A small contrastive audio-text model, trained from scratch: 26041 training examples.
Rows from block 2 of the text encoder, named by matrix and row number. Rows with one number belong to one attention dimension. Each number is 128 + 24 x the weight over its row's rms, rounded and kept within 0 to 255. All counts start at 0. After the name is the row's rms in percent of the matrix's.
# v: attention query, key and value (stacked) (text_encoder.blocks.2.attn.qkv.weight, 576x192, the v third), inputs 96-191
# proj: attention output (text_encoder.blocks.2.attn.proj.weight, 192x192, transposed), outputs 96-191
v.61 101 [130 137 137 145 141 168  72 118 118 153 130 172 179 127 110 106 119 158 110 119 117 151 111 103 151 118  94  82 149 121 145 148  94 124 123 123 134 132  96 125 157 103 103 124 106  78 106 136 125 110  81 112 120 148 154  95 120 129 127 124 124  94 112 112 127 139 163 115 146 130 126 120 132 106  88 143 148 144 128 125 166 149 156 148 133 136 137 162 141 152  94 114 145 145 103 110]
proj.61 097 [155 124 133 132  90 113 168 150  56  77 147 137 144 131 120  79 131 118 114 122 114  98 127 109  86 117 147 148 118 131 160  72 151 105 135 152 115 115 126  92 132 118 108 141 119 139 140 134 173 147 141 126 103 130 141 111 102 119 140  92 101 121 170 167 111 137  96 141 134 143 156 112 128 173 113 107 147 155 110 155 112 166 163 113 144 103 143 110 130 150 156 132 122 133 139 166]
v.62 104 [133  98 147 134 137 151 135  77 172 133 147 167 116 147 127 124 133 104 152 133 116 129 129  92 161 146 111 158 120 144  85 125  95 116 136 135 108  80 136 162 150 132 160 132 145  86 153 151 123  91 181 133 117 153 123  95 114 129 102 137 163 122 131 120 146 143 132  95 178 131 135  94 119 135 124  94 103 169 157 162 129 140 121 110 128 106 124 123 148  98  89  77  59 138 106 143]
proj.62 105 [154 132 126 106 134 159 127 135 164 122 145 139 101 148 152 129 139 186 163  93  91 143 114 110  99 114 133 144 135 102 131  98 108 102 120 170 124 125 143 131 148 163  84  91 157 107 145 132 147 126 106 128 104 116 129 136 147 136 111 140 116 107 146 167 107  86  93 166 107 107 132  96 142  97 107 161 138 160 123 145 184 101 176 160 142 115 127 189 145 145 118 150 115 152 116 125]
v.63 101 [131 109 155 120 133 127 110 161 157 119 135 127 131 132 142 105 136  75 160  83 113 163 112  99 153 170  88  83 109 130 107 128 156 141 135 113 104 129  98 147 116 114 120 169 157 135 138 141 126 126 136 117 107 122 142 119 165 139  96 107 135 116 115 114 184  85 166 115  90  86 113  93 105 124  95 149 160 124 116 121 107 155  99 140 129  86 142  92 158  97 102 138 173 121 183 147]
proj.63 099 [128 124 177 168 101 142 151 130 122 127 126 103 152 119 138 150 114 132 163 142 105 151 102 141 158 120 116 149 175 108 155 114  98 135 149 155 102 105 110 136 119 107 126 145 143 158 111 109 145 127 107 113 192 121 139 112 141 126 162 130 158  85 142 167 150 155 103 150 161 120 161 123 103 128 126  98 111  94 165 113 125 163 113 132 142 121 135 186 163 103 121 115  76 111 155 133]
v.64 095 [129 124 116 129 122  99 121  97 119 153 100 121 110 158 106 147 191 130  66 169 118 121 164 144 156 112 157 164  97 120 148 149 140 148  98 128 102 157 168 108 141 118 140 128 138 160 142 130 117 135 167 142 125 109 113 125 114 132  81 139 105 152 158 155 119 133 130 173 133  93 146 133 158 144 133 130  91 129 148 171 134 140 161 110 111 160 113 155 128 120  74 114  95 122  91 134]
proj.64 103 [156  91 129 111 141 151 117 135 148 111 102  58 117 104  89 139 154 162 175 113 105 120 162 116 139 142 163 153 153 106 126 127  91 137 142 145 122 109 150 109  84  76 128  97  73 153 126 120 175 137 159 116 128 138 117 142 137 128 102 121 143 100 108 103 145 154 103  97 101 120 147 124 134 108 123 102 119 140  98  68 119 132 142 168 151 116 101 121 140 111 150  95 135 146 149 140]
v.65 098 [167 122 171 131 136 104 118 143 143 133 147 101 123 112 107 167 112 123  98 134 118  91 146 122 146  88 131 114 158 115 105 111 149  96 108 140 139 109 131 155 167 119 115 116 130 132 134 104 124  64 122 132 100  80 105 141 133 113 137  96 128 157 126 120 133 146 144 148 156 124 145 174 107 122 117 116 140 147 116 140 107 136 142 150 132 142  92 157 110 116 142 112 131 154 110 110]
proj.65 096 [ 96  99  91 116 153 153  91 179 110 137 131 111 113 124 147 140 168  99 120 149 140 153 168 171 137 153 138 149 119 163 147 153 138 176 164 139 112 121 127  98 163 165 153  85 158 163 152 130 102 161 148 132 156 145  85  98 133 113 112 177  96 108 136 142 115 113 137 135  95 128 140 129 117 120 130 101 119 115 173 131 122 100 168  97 125 101  98 136 134 162 132 138 110 115 151 128]
v.66 098 [141 125 130 119 135 143 115 114  74 142 111  97  80 100 173 134 159 128 128 116 113 140 128 112 151 141 159 127 106 102 141  90  86 101 154 134 131 145  97 137 109 156 195 131 156 169 144 131  73 135 179 118 168 145 102 128 104 112 124 108 114 144 137 150 161 128 150 123 112  90 118 155 144 123 129 163 134 126 135 144 108 140 157 139 163 135 102 160 136 121 124 162  70 115 160 107]
proj.66 095 [131 115 125 163 156  86 144 106 147 120 100 114 109 139  78 100 103 134 123 156 144 105 139  72 143 147 126 140 108 191 113 216  72 143 140 130 127  92 178 141  98  89 114  64  94 101 116 119  94 157 146 133 147 103 115 136 129 154 124 169 108 103 112 116 146 131 152 130  93  97 120 106  96 126 154 136 148 112 182 119  87  99 118 155 141 135 165 105  98 134 144 127 138 137 125 142]
v.67 088 [145 148 151 140 131 126 105 115 129 132 137 131 127 131 157  93 110 132 168 149 145 103 117 154 112 165 111 161 118 128 184 133 109 125 176 132 158 113 139 146  90 142 116 135 100 141 115  84 156 136 131 152  85 117 103 123 129 130 127 111 109 146 101 120 132  55 131 138  75 128 131 116  99 173 120  87  94 176 137  95 137 143 146 140 119 103  90 136 130 120 149 125 134 183 109 110]
proj.67 101 [150 150 115  67 118 151 114 134 129 102 164 159 144 121 114 112 113 140 127 148 135 114 101 121 152 116 115 163 119 135 122 166 159 128 130 140  81 104  93 108 148  94 115 150 101 107 154 102 162 117 147 107 133 177 141 153 108 159 136 128 139 165 162 148 150 121 128 150 141 128 139 148 154  91 153 140 142 122 120 125 127 142  85 123 114 139 115  99 132 150 193 194 112 135  91 141]
v.68 095 [119 166 111 154 102  95 167 124 111 116 101 103 121 102 114 143 116 137 154 128 146 149 112 114 116 134 171 123  93 147 140 137 115  96 131 154 128 132 215 132 138 104 141 127 124 153 112 107 153 151 128 121 141 126 111 106 115 100 152 116 104 105 139 139 173 130 158 133 145 124 102 108 106 132  77 123 108 129 113 100 126 134 110 148 125  96 133 130 158 114 131 117 134 121 109 115]
proj.68 093 [110 139 140 112 133 109  94  84 114 117 197 128 130 139  92 122 132 142 120 114 126 148 115 128  85 172 113 101 145  82 132 117 119  96 190 128 150 130  83 158 105 145 155 121 128 130  69 112 145 163 162 141 148  46 172 126 112 129 183 118 155 137 132 155 137 122 137 155  85 106 105 135 106 108 170 133  92 102 129 119  82 111 114 142 148 125 122 110  85 111 133 152 127 135 143 110]
v.69 094 [ 93 154 154 130 135 106 131 139  86 100  67 106  86 114 129 171 148 137 136 209  86 125 141 138 101 143 118 143 143 144  95  85 137 119 108 124 130 176 118 178 147 110 146 132 124 167  94 142 119 130 117 102 147 157 119  96 141 159 151 129 140 132  98 136 160 129 131  92 137 129  91 152 145 153 101 108 120 146 156 157 122 111 161  88 113 138 114 135 164  96 138 133 157 123 166 117]
proj.69 096 [106 141 142 135 137 125 123 148 130 127 149 149 172 145 112 136  89 157 142 143 129 139 131 154 162 107 146 117  68 127 136 146 118 116 128 128 125 101 130 120 120 116  96 108  68 114 143 134 117 122  93 115 124 125 139 136 133 132 165  98 173 154 146 110 129 197 116 108 119 126 113 141  87 153 142 131 103 152 106 112 108  98 129 196 184 105 166  98 142  97 107 100 130 108 129 111]
v.70 096 [145 124  92 152 138 103 142 120 111 135 158 142 107 138 114 143 110 116 136 138 132 100 115 183 101 123 119 139 115 160 111 132  93 155 138  78  89  89 117 141 110 104 146 129 116 139 125  73 135 134 109 118 108 153 116 111 108 121 106  78 111 112 164  82 105 114  97 134  82  96 104 128 142 104 118 118 128 121 135 178 136 158 110 117 161 133 163 161  81 128 149 132 125  96 148 139]
proj.70 100 [128 117 140 111 132 145 127  91 138  90 122 141 149  84 127 127 123 145  95 140 134 125 115  68 145 108 115 106 146  83 139 147 146 136 128 136 141 167 107 155 152 122 135 111 141 173 126 124  88 136 177  87 136  79 138  75  94 127 121 131 136 105 112 155 153 150 128 149 127 135 140 143 101 127 175 117 131 161 106 114 158 101 106 132 102 112 153 105 111 138 116 132 143 109 188 110]
v.71 101 [115 104  90 115  90 115 110 105 102 117 129 106 137 117 141 162 168 110 113 129 144  97 133 144 166 120 143 131 135 179 170 151 107 114 141 150 141 130 132 121 133 166 151 105 132 157 147 142  72 105  96 139 146 150 145 131 141 164 120 178 140 114 133  89 129  73  95  87 106 110  88 138  82 100 105 146 130 121 144 154 124 134 135 179 103  85 109 123 123  94 123 110 149 116 124 114]
proj.71 096 [147  76 137 107 111  96 106 136 117 112 121 127  96 119 157 121 145 166 117 129  90 103  81 160 122 123 160  89 143 122 116 107 138 131 117 179 146  90 156 179 134 107 148 103 156 131 120 160 163 139 132  95  70 150 135 168 133 119 124 158 111 111 147 110 128 107  97 122 119 114 161 128 116 129 120 137 147 122 136 144 104 138 106 146 123  86 148 125 111 174 151 131  92 120 123 120]
v.72 096 [127  79 124 171 109 127 140 146 134 119 122 124 138 149 102 127 136 149 122 119  93 140 157 129 141 115 115  97 117 128 186 127 109 154 111 145 141 133 131 129 135 170 167 135 145 148 173 156 108 114 148 108 147 170 159  89 196 137  82 166 160 139 134 101  87 111 106 145  89 102 105 149 129  98 119  93 149 149 115 148  91 142 139 167  70 134 136 167 110 124 124 100  80 136 135 173]
proj.72 096 [109  77 113  91 115 167  98 136  76 137 131 122  87 134 142 129 126 137 109 142 107 129 141  90 100 151 129 105 135 104 101 142 151 130 154 111 114 122 143 141 119 105  99 153 136 107 143 118 205 134 154 114 142  87 145 136 130 124 110 127 147  97 167 110 116 157  84 105 146 112 111 121 113 110 126 156  94 153 104 144 105 130 111 140 128 117 160 122 136 147 156 147 130  69 113 118]
v.73 111 [134 110 117 129 151 121 140 112 134 110 155  60 135 153 102 159  94 102 108  93 109  71 112 119 114 156 111 131 177 151 110  81 160 112  97 124  91 114 147 136 132 121 102  86  88 139 152  97  87  96 149 129  94 131 120 118 138 147 141 131 144  98  91 144 146 134 126 126 120 159 109 114 124 137  97 138  76  97 152 132 119 152 137 161 140 182 145 123 117 108 102  98 116 127  94 103]
proj.73 115 [ 92 124 118 122  97 128 143 145 120 102 162 165 140 122 125 118 139 125 145 123 161  98 140  98 151 134 193 138 153 137 156 128 137 108 111 140 117 135  93 154 110 123 128 143 170 129 130 134 119 157 123 112  82 144 105 123 130 114 151 117 175 151 113 147 147 127 130 131 124 153 128 185 128 156 151  89 136  77 159 132 117 111 107 146  66 103  99 138 168 157 138 129 134 101 129 138]
v.74 081 [120 138  99 152 120 139 134 117 141 126  96 158 115 137 116 165 122 131 129 139 128 158 124 156 101 108  75 209 193 123 130 133 126 102 127 142 127 166 139 119 133 165  96 106 119 120  73 141 114 160 139 135 103 101 130  68 118 124 129  99 117 118 105 147 156 165 142 174 140 131 161 125 112 120 144 103 138 104 154 124 155 112 154 147  96 130 112 160 128 147 104 129 131 140 142 104]
proj.74 085 [174 181 147 115 110 125 111 131 120 134 114 125 115 108 107 127 130 130 131 134 128 111 142 172 128 154 121 124 148 132 145  96 151 126  99 134 105  99 160 150 129 109 108  95 169 107 146 137 175 111  88  71 163 148 131 173 100  90 120 153 101 159 146 159 134 105 130 166 130 131 210 132 158  82  90 153  84 121  92  95 166 132 136 123 142 124  98  98 159 102 121 131  95 116 139 144]
v.75 102 [133 113 106 105 116  78 106 133 136 144 115 122 143 127 124 148 159 175 107  73 130  97 136 165 138  71 116 115 145 147 155 114 140 138 124 105  84  95 122 139 120 129 187 155 135 169 116 142 112 138 106 124 122 110 138 102 118 127 124 170 127 147 140 120 157 130 142 135 144 118 136  89 141 143 163 114 158 120 154  63 120 128 125  88 129 154 174 149 108 142  77 184 123 144 129 137]
proj.75 107 [110 131 115 102 138 153 128 142  81 154 126 103 110 124 148 153 163 108 135 115  98 105 134 127 145 163  91 120 124 131 135  93 125 154  96 144 171 145 112 129  97 140 120  97 103 124 141  79 156 130 149 156 117 116 122 164 121  87  90 104 134 127  95 126 175 136 151 129 163 125 127 123 131 128 134 144 150 160 141 128  89 126 146 158 148 105 132 112 135 121 146 113 108  95 114  74]
v.76 102 [108 124 142 133 138 135 125  98 157 149 120 134 122 122 118 127 124 108 160 125 126  95 122 124  94 114 149 131 141 116  97  99 123 120 123 171  85 125 176  70 131 155 153 123 168 137  95 122 101 114 100 126 107 113 127 155 130 121 117 193 151 176 138  81 129 109 135 128 130 118 114  93 106 164 115 116 113 139 120 145 143 127 166 138 160 101 127 134 146 125 107 101  78  92 125 147]
proj.76 102 [105 179 153 148 142 139 135  96  66 101 171 109 109 150 109 131 124 108 127  93 143 118 112 121 147 142 113 113 146 134 135 100 132 150 147 109  95 173 115 111 124 102 120 136 103 162 145 117 171 171 138 134 124 124 105 139 137 109 174 116  91 147  97 153 162 126 133 142 149 116 117 142 103 135 137 149 121  95 126 102 119 156 140 118 136  91 115 120 147 138 140 131  67 130 116 132]
v.77 097 [178 142 129 147 167 151 128 154 152 169  82 117 137  91 144  91 159 138 127 105 103 137  81 158 125 158  83 156  84 134 124 126 113 112 159 158 118 138  89 100 144 138 135 139 172 139 143 155 145 182  81 115 130 159 151 137 167 137 128 121 149 122 154 126 100 134 128 120 102 108 130 118 123 130 135 121 156 106 113 148 146 120 162 153 128 130 157 108 142 131 130 152 145 135 104 144]
proj.77 101 [140 112 137 153  94 135 101 102 103 125 145 133 111 145 135 152 118 144  83  94 169 190 109 139 136  92  98 120 129 115 194 131 123 126 122  97 130 161 124 123 134 133 123 122 128 155 109 103 124 122 157 108 115 110 149 158 162 144 118 117 146 121 133 141 135 134 114  92 119 111 108 101 105 115  92 127 101 164 149 144 112 146 123 154 119 136 105 110 154 146 126 129 122 101 141 133]
v.78 092 [123 116 109 113 150 118 149 111  78 163 111 124 154 142 144 114  86 112  94 124 116 146 126  73 125 128 138  72 158 138 100  62 148 119  89 116 130 167 145 138 138 159 105 136 114 105  91 157 132 140 133 145  86 111 131 140 137 144 110 131 145 133 126  78 123 151  83 120 102 107 128  66 147 115  98 106 117 154  98 154 121 163 131  84 175 108  98 116 135 136 140 141 140 142 113 113]
proj.78 103 [108 154 116 125 109 172  87  81 163 154 137 114 107  98 124 138 150 116 127 146 135 158 125 181 141 127 159 112 101 138 169  94 142 151 150 112  93 168  88 100 130 154 142 163 166 101 108 118 165 175  91  91 117 126 134 126 138  94 155 126 122 128 142 107 144 154 155  95 116 125 106  93 160 134 132 114 159 130  87 128 153 120 165 154 111 100 150 162 100 143 107 134 121 104  94 121]
v.79 094 [148 149 127 133 130 150 150 162 159 133 105 192 115 114 101  97 109 107 143 183 171  75 170 155  73 144 149 126 113 116  67  72  54 158 137 131 124 120 114 136 124 131 122 122 157 124 158 130 125 137 129 154  93 109 139 117 162 138 133 156 107 181 109 110 122 105 132 111 113 119 122 109 162 158 122 125 128 119 102 133 117 109 160  91 141 118 152 142 125 128 152 113  88 136 118 149]
proj.79 104 [113 106 142 137  91 129 127  88 100  97 158 124 136 140 113 188 142 144 121 127 144 149 123 116 183 159 142 125 110 174 139 141 150  99  72 131 146 122 106 111 153 112 137 154 155 143 168 117 160 128 128 115 125 111 106  94 136 159 125  79 160 140 171 114 112 101  81 122 117 114  96 123  91 136 136 100 111 111 138 112 124 151 114  97 119 118 137 127 147  79 174 149 178 162 125  85]
v.80 096 [157 150 113 140 124 113 160 122 111 103 121 136 117 119 113 154 113 183 117 141 104 129  94 133 133 116  91 106 161 147 118 138 115 130 118 114 108 145 144 139 142 106  96 116 159 186  94  99 115  87  81 179 105 132 167 137 124 124 115 100 103 134  88 152 135 116 136 102 148 145 142 121 114 136 105 148  94 139 127 135 136 148 104 163  90 125  92 128  83 161 107 131 134 140 130 157]
proj.80 099 [133  92 132  97 123 112 130 159 110 116  93  98 131 142 140 124 138 106 157 197 158 144 138 115 121 120 110 134 144 136  94 153 125 111 106 145 136 129 150 101 127 150 107 150 132 161 124 106 161 123 133  97 139 131 108  97 151 117 127 116 156 128 183 158 150 152 110  97 118  80 147 102 108  92 131 150 115 113 170 136 115 136 140 138 150 119 116 123 161 161 110 162 128 136  94 112]
v.81 094 [160 160 151 123 142 122 117 110 125  87 170 132 135 131 134 124 170 135 139 115 123 116 127 167 136  91 164 115 114 130  90 120 184 160 153 134  92 137 139 132  67 175 108 174 170 120 138 124 126 160 135 141 129 129 139 111 135 118 131  98 120 130 123  93 134 114 123 140 129 135 132 105 122 124 128 116 155 141 130 127 152 117 153 106 100 144 191 157 122 182 126 146 126 113 164 115]
proj.81 100 [145 130 118 135 124 135 166 127 143 115 140 113 141 164 166 178 107 128  51 127 103 149 119 142 131 137  82 134 112 146 131 142 126  99 123  95 118 145 128 126 147 125 137 143 140 109 125  82 132 105 192 123  96 112 156 111 146 142  99 176 151  89  99 149 138 147 122 149 136 130 152 126 137 121 146 113 128 128  83 127 115 147  95 138 126 171  83  85 155 135  95 133 158 128 133  94]
v.82 093 [164  63 154 115 166 102 139 143 142 144 135 135 131 109 115 170 118 129 129 114 144  89 105 114 154 120 134 110 134 121 115  99 132 158 138 135 118  89 121 117  91 131 106 131 141  95 145 139 169 117 142 178 104 115 136 129 125 126 148 112 124 134 107 121 124 207 137 101 179 115  91 141 152  88 122 124 101 139 137 170 103 113  86 123 166 122  87 169 130 138 113  87 110 100 162  93]
proj.82 093 [103 106 127 163 140 121 152 137 172 142 144 106 130 124 121 152 111  79 157 173  96 137 146 116 150 175 156 119 139 136 165 141 184 160 123 110 107 172 172 100 119 162 120 136  79 163 119 119 118 141 143 143  90 144 126 120 129 132 109 139 134 124 119 122 114 146 149 138 140 101 161 100 137 151 140  94 135 143 142 154 132 134  93 104 134 102 116 133 112 187 160 140 114 132 147 151]
v.83 099 [123 116 150  81  82 128 123 138 144  92 110 147 145 125 175  89 134 119 151 126 137  85 144 123 139 106 103 126 150 136 157 175  93  99 117 128 150 108 125 116 116 136 117 107 109 119 147 135 123 110 179 142 122  83 149 176 121 167 114 151 109  95  76 140 113  95 126 135 114 125 114 155 103 168 141 108 104 129 106 144 135 157 101 118 106  90 142 115 108 108 115  78 137 141 130 107]
proj.83 101 [142 119 146 120 137 143 132 140 138 136 131 131 138 127 120  96 130 140 125 153 144 112 163 119 120 136  93 111 145 149 144 127 146 134 132 122 124 155 165 119  79 115 164 132 150 140 114 139  97 126 123 137  98 176 162 130 128 166 150 128 121 120 146  77 107 108 106 187 130 104 109 135 102  80 117 125 129 139 159 134 121 112  96 168 122 165 104 141 123 147 110 175 127 108 145 135]
v.84 094 [176 129  93 140 111 156 134 105 124 122 168 123 123 100 135 145 138  98 133 127 133 134 153 115 157 159 142 137 127 160 112 125 137 150 145  90  90 144 167 105 138 124  98 116 147 107 134 212 134 174 166 127 146 178 124 129 134 169 110 123 142 106 110 116  98 174  89 102 129 110 109 102  95 125  87 145 102 144 152 157 129 148 126 114 147 171 137 138 157 147 105 118 119  70 126 105]
proj.84 098 [165 128  96 152 144 139  96 105 137 167 105 155 119 132 125  93 154 187 152 155 118 133 153 148 122 113 136 142 132 134 191 119 170 174 145 128 120 147 116 105  50 125 134 177 131 103 140 132 154 132 128 134 175 107 105 123 148 116 126 169 146  83 105  78 140 131 100 125 158 132 117 147 134 130 135 168 133 119 111 113 140 139 149 141 137 116 145 111 122 124 159 140 174 139 158 129]
v.85 091 [147  92 135 154 110 114 132 100 141 163 146  91 148 184 105 161 125 107 130 129 148 136 132 117 107 169 200 141 137 128 138 151 153 142 145 151 129 231 156 117  95 155 132 152 105  83 109 115 143 120 155 136 154 115 113 159 108 120 151 120 104 159 131 157 117 177 125 138 108 185 146 126  99 113 114 156 105  87 129 143 146 123 156 141 142 112 109 132 133 156  91 125 109 100 133 125]
proj.85 097 [113 170  89 124 138 123 149 143 119  84 136 139 112 147 135 123 117 152 113 127  93 144  85 132 185 145 139 118 135 117 162 130 100 131 155 129  80 119 150 145 132 138 146 112 152 146 113 138 141 118 139 106  94 153 149 118 145 116  76 126 109 137 125 180 161 139 135 162 110 151 132  87 156 121 114 163 145 135 102 139 165 153  76  64 136 139  98 159 142 128 129 165 138 151 146 184]
v.86 093 [149 162 171  93 126 135 158 125 152 176 161 122 135  72 121 158 135 120 138 158 148 167  85 107 112 122 112 111 106  87 117 113 141 130 130 189  81 141 110 142 116 122 163 134 141 154 130  98 124  83  94  80 124 145 129 119 150 152 145 125 138 124 121 146 155 117 128 135 183 122  99 134 127 170 114 118 107 134 128 145 138 108 128 156 169 139 147 118 163 162 104 144 152 113 162 131]
proj.86 093 [114 150 136 132 110 141 142 101 148 191 150 124 108 172 137 182  92 156 144 111 107 130 156 136 186 139 150 106 101 111 131 165 152  87 161 127 102 131  83 128  78 159 120 149 108 187 160 161  97 126 148 149 108 126 153 100 148 112 152 107 130 134  90 120 116  79 150 133 134  94  93 124 124 116 124 143 131 139 165 146 108 106 129 124 155 101 122 106 121 108 108  77 103 130 139 134]
v.87 109 [163 128 107 129 123 165 143 110  98 162 124  94 103  94 134 160 153 145  84 143 104 124 146 136 123 126 128 186 140 145 147 116  74 138 134 147 176 149 133 158 148 148 170 162 102 149  94 158 115 105 132 101 146 152  84 151 136 119 142 129 123 128 109 135 142 139 152 103 179 178 148 146 114 154 174 135 123 129 105 127 131 135 161 170 123 134 126 130 129  85 137 153 137 135  95 134]
proj.87 097 [125 125 122 117 170 123 143 170  86 165 126 164  72 153 125 164 106 153 147 139 123  93 110  78 115 140  93 157 126  99 136 138 110 153 119 157  99 115 135 121 130 136 103 100 152 111 106 104 139 118  99 111 168  92 138 168 118 147 164 103  86 128 141 147 128 151 143 136  95  98 132 139  98 125  74 155 132 146 161 102  99 140 137  85 138  86 118 160 136 137 137 160 112 131 134 154]
v.88 091 [141 103 127 129 120 129 143 126 181 185 151 148 136 120 203 117 154 138 125 145 157 122 117  73 153 136 107 126 144  98 110 116 109 146 142 120 103  69 140 144  99 123 172 151 158  92 134  77 110 104 161 104 112 110 141 123 124 132 131 136 123 131 164 105 126 200 105 139 162 129 144 171 152 130 138 135 105  99  93 139 153  88  94  99 117 111 134 161  85 164 146 151 104  93 101 145]
proj.88 098 [125 134 127 163 119 138 140 120 122 119 117  96 155 163 111 156 188  48 104 187 141 125 142 183 157 111 126 145  64 140 121 149  95 119  94 135 146 124  96 138 167 140 150 127 122 160  98  89 125 123  83 135 112 118 154  56 110 163 132 134 141 145 117 128 119 118 133 126 163 128 138 122 119 139 146 128 153 132 140 125 105 110 118 104 103 128  98 140 156 129 113 133 130 111 121 135]
v.89 094 [149 110 104 117 150 145 136 147 145 145 147  98 121 153 146 160  97 131 143 171  87 115 143 116 127 147 107 150 174 143 104 119 134 107 146 131 126 151 188 149  88 138 127 116 122 103 168 109 129  98 129 169 114  96 109 113 150 116 103 112 101  82 115  79 104 113 122 127 151 140 112 113 136 156 136 159  98 140 129 161 119 118 128  94  96 102 121 139 121 133 113 132 134  90 156 102]
proj.89 093 [126  84 172 142 168 117  85 172 141 105 146 168 150 156  47 131 100 100 164 114 119 155  71 100 113 146  90 132 128 123 134 131 110 152 100 135 115  94  76 128 127 148 116  93 126 146 107 111 143 120 106 121  72 123 172 130 103 111 147 121 160 143  97  93 116 122 141 119 125 134 110 116  89 121 121  62 107 155 127  80 199 134 138 152 125 132 103 121 143 138 134 140 117 105 162  97]
v.90 101 [145 139 177 132 141 102 174 148 138 123 153 103 113 166 103 125 111 185 134 129 131 100 106 136 114 139 112 128 136 144 170 135 145 107  91 114 164 116 155 142 127 134 128 158 141 109 127 148 113  94 166 114 118 175 127 147 145 126 175 150 107  97 106 133 128 125 131 119  99 159 132 132 153 112 167  80 102 110 126 114 177 105 140 117 132 168  86 160 117  90 143 141 130 117 133 106]
proj.90 097 [ 89 132  92 158 118 163 117 158 120 155 153 159 141 132 141 121  83 108 134 111 188 177 116 123 120 143 139 117 124 100 113 140 146  92 129 146 101  97 118 117 119 115 106 127 157 115 155 169 155 142 131 118 153 109 133  99 123 116 106 163 175 139 128 155 130 145 120 125 178 133 159 112  81  83  91 134 137 128  95 143  90 136 139 139 129 134 175 115 101  91 154 132  77 152 151 157]
v.91 094 [137 151 148 144 136 101 100 115 139 134 111 120 136 152 117 107 124 128 157  81 108 104 152 140 135 128 196 208  95 136 139 146 116 145 140 133 143 119 106  92 120 135  91 165 166 116 115 116 121 112  88 120 111 152 151 124 130 126 141 131 114 136 136 111 117 118 157  78 105  62 149 147 117 172 165 159 153 106 131 115 111  94 175 128 104  97 151 104 126 137 122 167 147 146 111  87]
proj.91 097 [119 159 122 164 144  97 140 129 152  84 174  95  95  91 144 125 119 129 116 119 112 149  87 149  92 156  76  89 125 164 170 118 136  96 134 121 112 145 168 120 143 108 132 119 152 161 159  81 103 122 154 113 137 130 158 155 129  88 148  89 123 119 138 163 155 134 137 149  92 112 141  85  87 145 161  76 105 139 105 124 108 145 118 159 123 153 147 132 134 108 132 163 100 127 151 127]
v.92 104 [141 127 153 143 119 148 135 122  94  92 111 100  61 107 107 162 151 153 116 147 144 129 144 103 168 111 154 123 110 132 124 106 104 113 122 117 115 168 118  83 141 108 130  91 107  89 144 116 139  93 142 114 124 153 148 180 140 112 136 114 140 144 139 126 147 122 135 138 148 122 168 120 120 133 115 127 127 113 136 152 132 140 142 158 133 124 152 130 163 128 134 108  35 116 149 109]
proj.92 100 [132 111 110 119 105 131 123 140 120 158 141 108 169 158 139 124 100  99 162 113 127 174 125 144 114 145 134 136 151 175 172 114 143 127 156 115 138 112 170 144 160 125 138 104 117 100 147  97  91 131 154 113 128  91 143 133 145 126 102 132 137 156 101  94 128 174 129 153 111 147 156 108 117  79 115 155 109  97 130 114 117 139 130 135 139 130 127  99 117 131 121 104 131 131 130 146]
v.93 100 [128 117 122 149  97 139 143 134 118 113  90 167 134 114 122 140 122 157 138  95 130 115  97 117  97 155 120 102 155 135 102 155 155 109 150 130 149 158  89 159 116 158 106 111  78 106  83 148 119 138  90 142 130 160 134 120 145 169  98 143 122 107 149 131 142 151 157 140 158 149 157 161 148 115 103 145 167 113 147 111 144 158 151 132 127 133 137 140 121  54 135 142 164  63 129 125]
proj.93 102 [164 112 149 129 142 121 129 135 176 162 162 115 121 113 126 139  81 104 154 129 108  83 129 161 157 136  96 119 129 104 121 137 136 133 125 164 132 152 162 164 169 153 161 133 116  99 134 119 142  78 146 143 181  56 109 166 117 110 144 109 145 163 121 132 137 142  67 116 130 142 170 104 108 141 188 117 153 112 117 118 126 113 153 121 134 154  78 125 133 147 128 136 133 124 185 128]
v.94 102 [130  75 134 160 119  98  99 138 160 120 119 130 102 146 171 100 129  90 141 137 122 154  70 144  74 110 113  94 141 119 111 109 120 132 143 187 163 126 132  96 114 101 123 111 137  98 174 127 164 120 171 148 152 137 161 143 154 106  99 146 148 119  89 127 126 174 115 182 121 161  93 122 139 127 120  83 144 140 155 103 109 129 122 123 132  71 143 148 135 117 148 123 160 132 115 159]
proj.94 105 [131 148 130 115 150 124 115 113 108 112 128 152 124  90  88 151 113  77  75 124 135 136 166 119 189 119 115 135 191 109 102 142 124 129  99  98 129 143 120  82 112 185  99 116 115 140 113 111 144 131  98 101 114 100 150 148 106 138 166 143 112 146 131 153 128 116 108 120 144 117 105 124 162 106 141  73 130 124 115 133 108  99 121 145 176 122 124 138 143 156  84 101 106 128 129  94]
v.95 095 [123 117 127 138 131 135 114 122  95 141 109 128 140  98 100 123  74 120 132 138  85 148 152  86 113 155 129 108  86 127 150 129 107 132 113 125 157 147 124 115 134 140 126 120  89 145 146 151 168 179 185  95 126 169 114 119 107 116 134 122 101 114 128 172 144 174 116 159 118 118  98 126 130 162 150 109 109 141 102 117 132 125 111  82 120 106 173  94 107 123 136 114 152 204 113 111]
proj.95 095 [ 92 166 140 107 160 134 131 109 147 141 109 141 143  98 110 151 119 171 147 110 142 141 101 152 118 137 174 149 101 128 155 136 137 150 120  62 133  84 119 163  87 115 103 100 140 131 116 154 103  91 158 112 164 110 120 148 121 144 138  95  77 137 167 139 127 147 124 117  90 158 134 130 152  98 140 102 115 101 123  86 151 103 149 137 102  95 168 156  71  89 112 158 102 119 145 164]
v.96 100 [130 156 132  68  86 152 119 104 136 122 132 136 105 105 122  68 148 174 182 117 115  99 171 123 147  82 147 166 147 130 140 190 139 110 121 112 156 112 100 117  97 162 173 145 138 154 156 145 148 138 143 130 120 140 124 178 133  91 148 128 113 136 107 105 131 108  96 130 138  93 123 137 151 119 174 139 157 156 143 126 141 144 128 147 105  91 119 164 134 127 102 155 115 139 102 140]
proj.96 097 [180 119 116 109 162 128 149 153 151 145 149 137 140 170 128 132 105 109 147 152 135 138 136 101 125 131  95 134  98 142 164 106 113 148 160 108 123 101 140 168 138 110 177  59 110 134 148 152 128 132 127 134 122 159  92 181 101 102 135 138 132 111 123 112 163 146 176 162 136 144 103 156 102 148 131 115 142 147 153 139 130 120 141 119 117 151 151 144  50  97 142 165 150 139 145 152]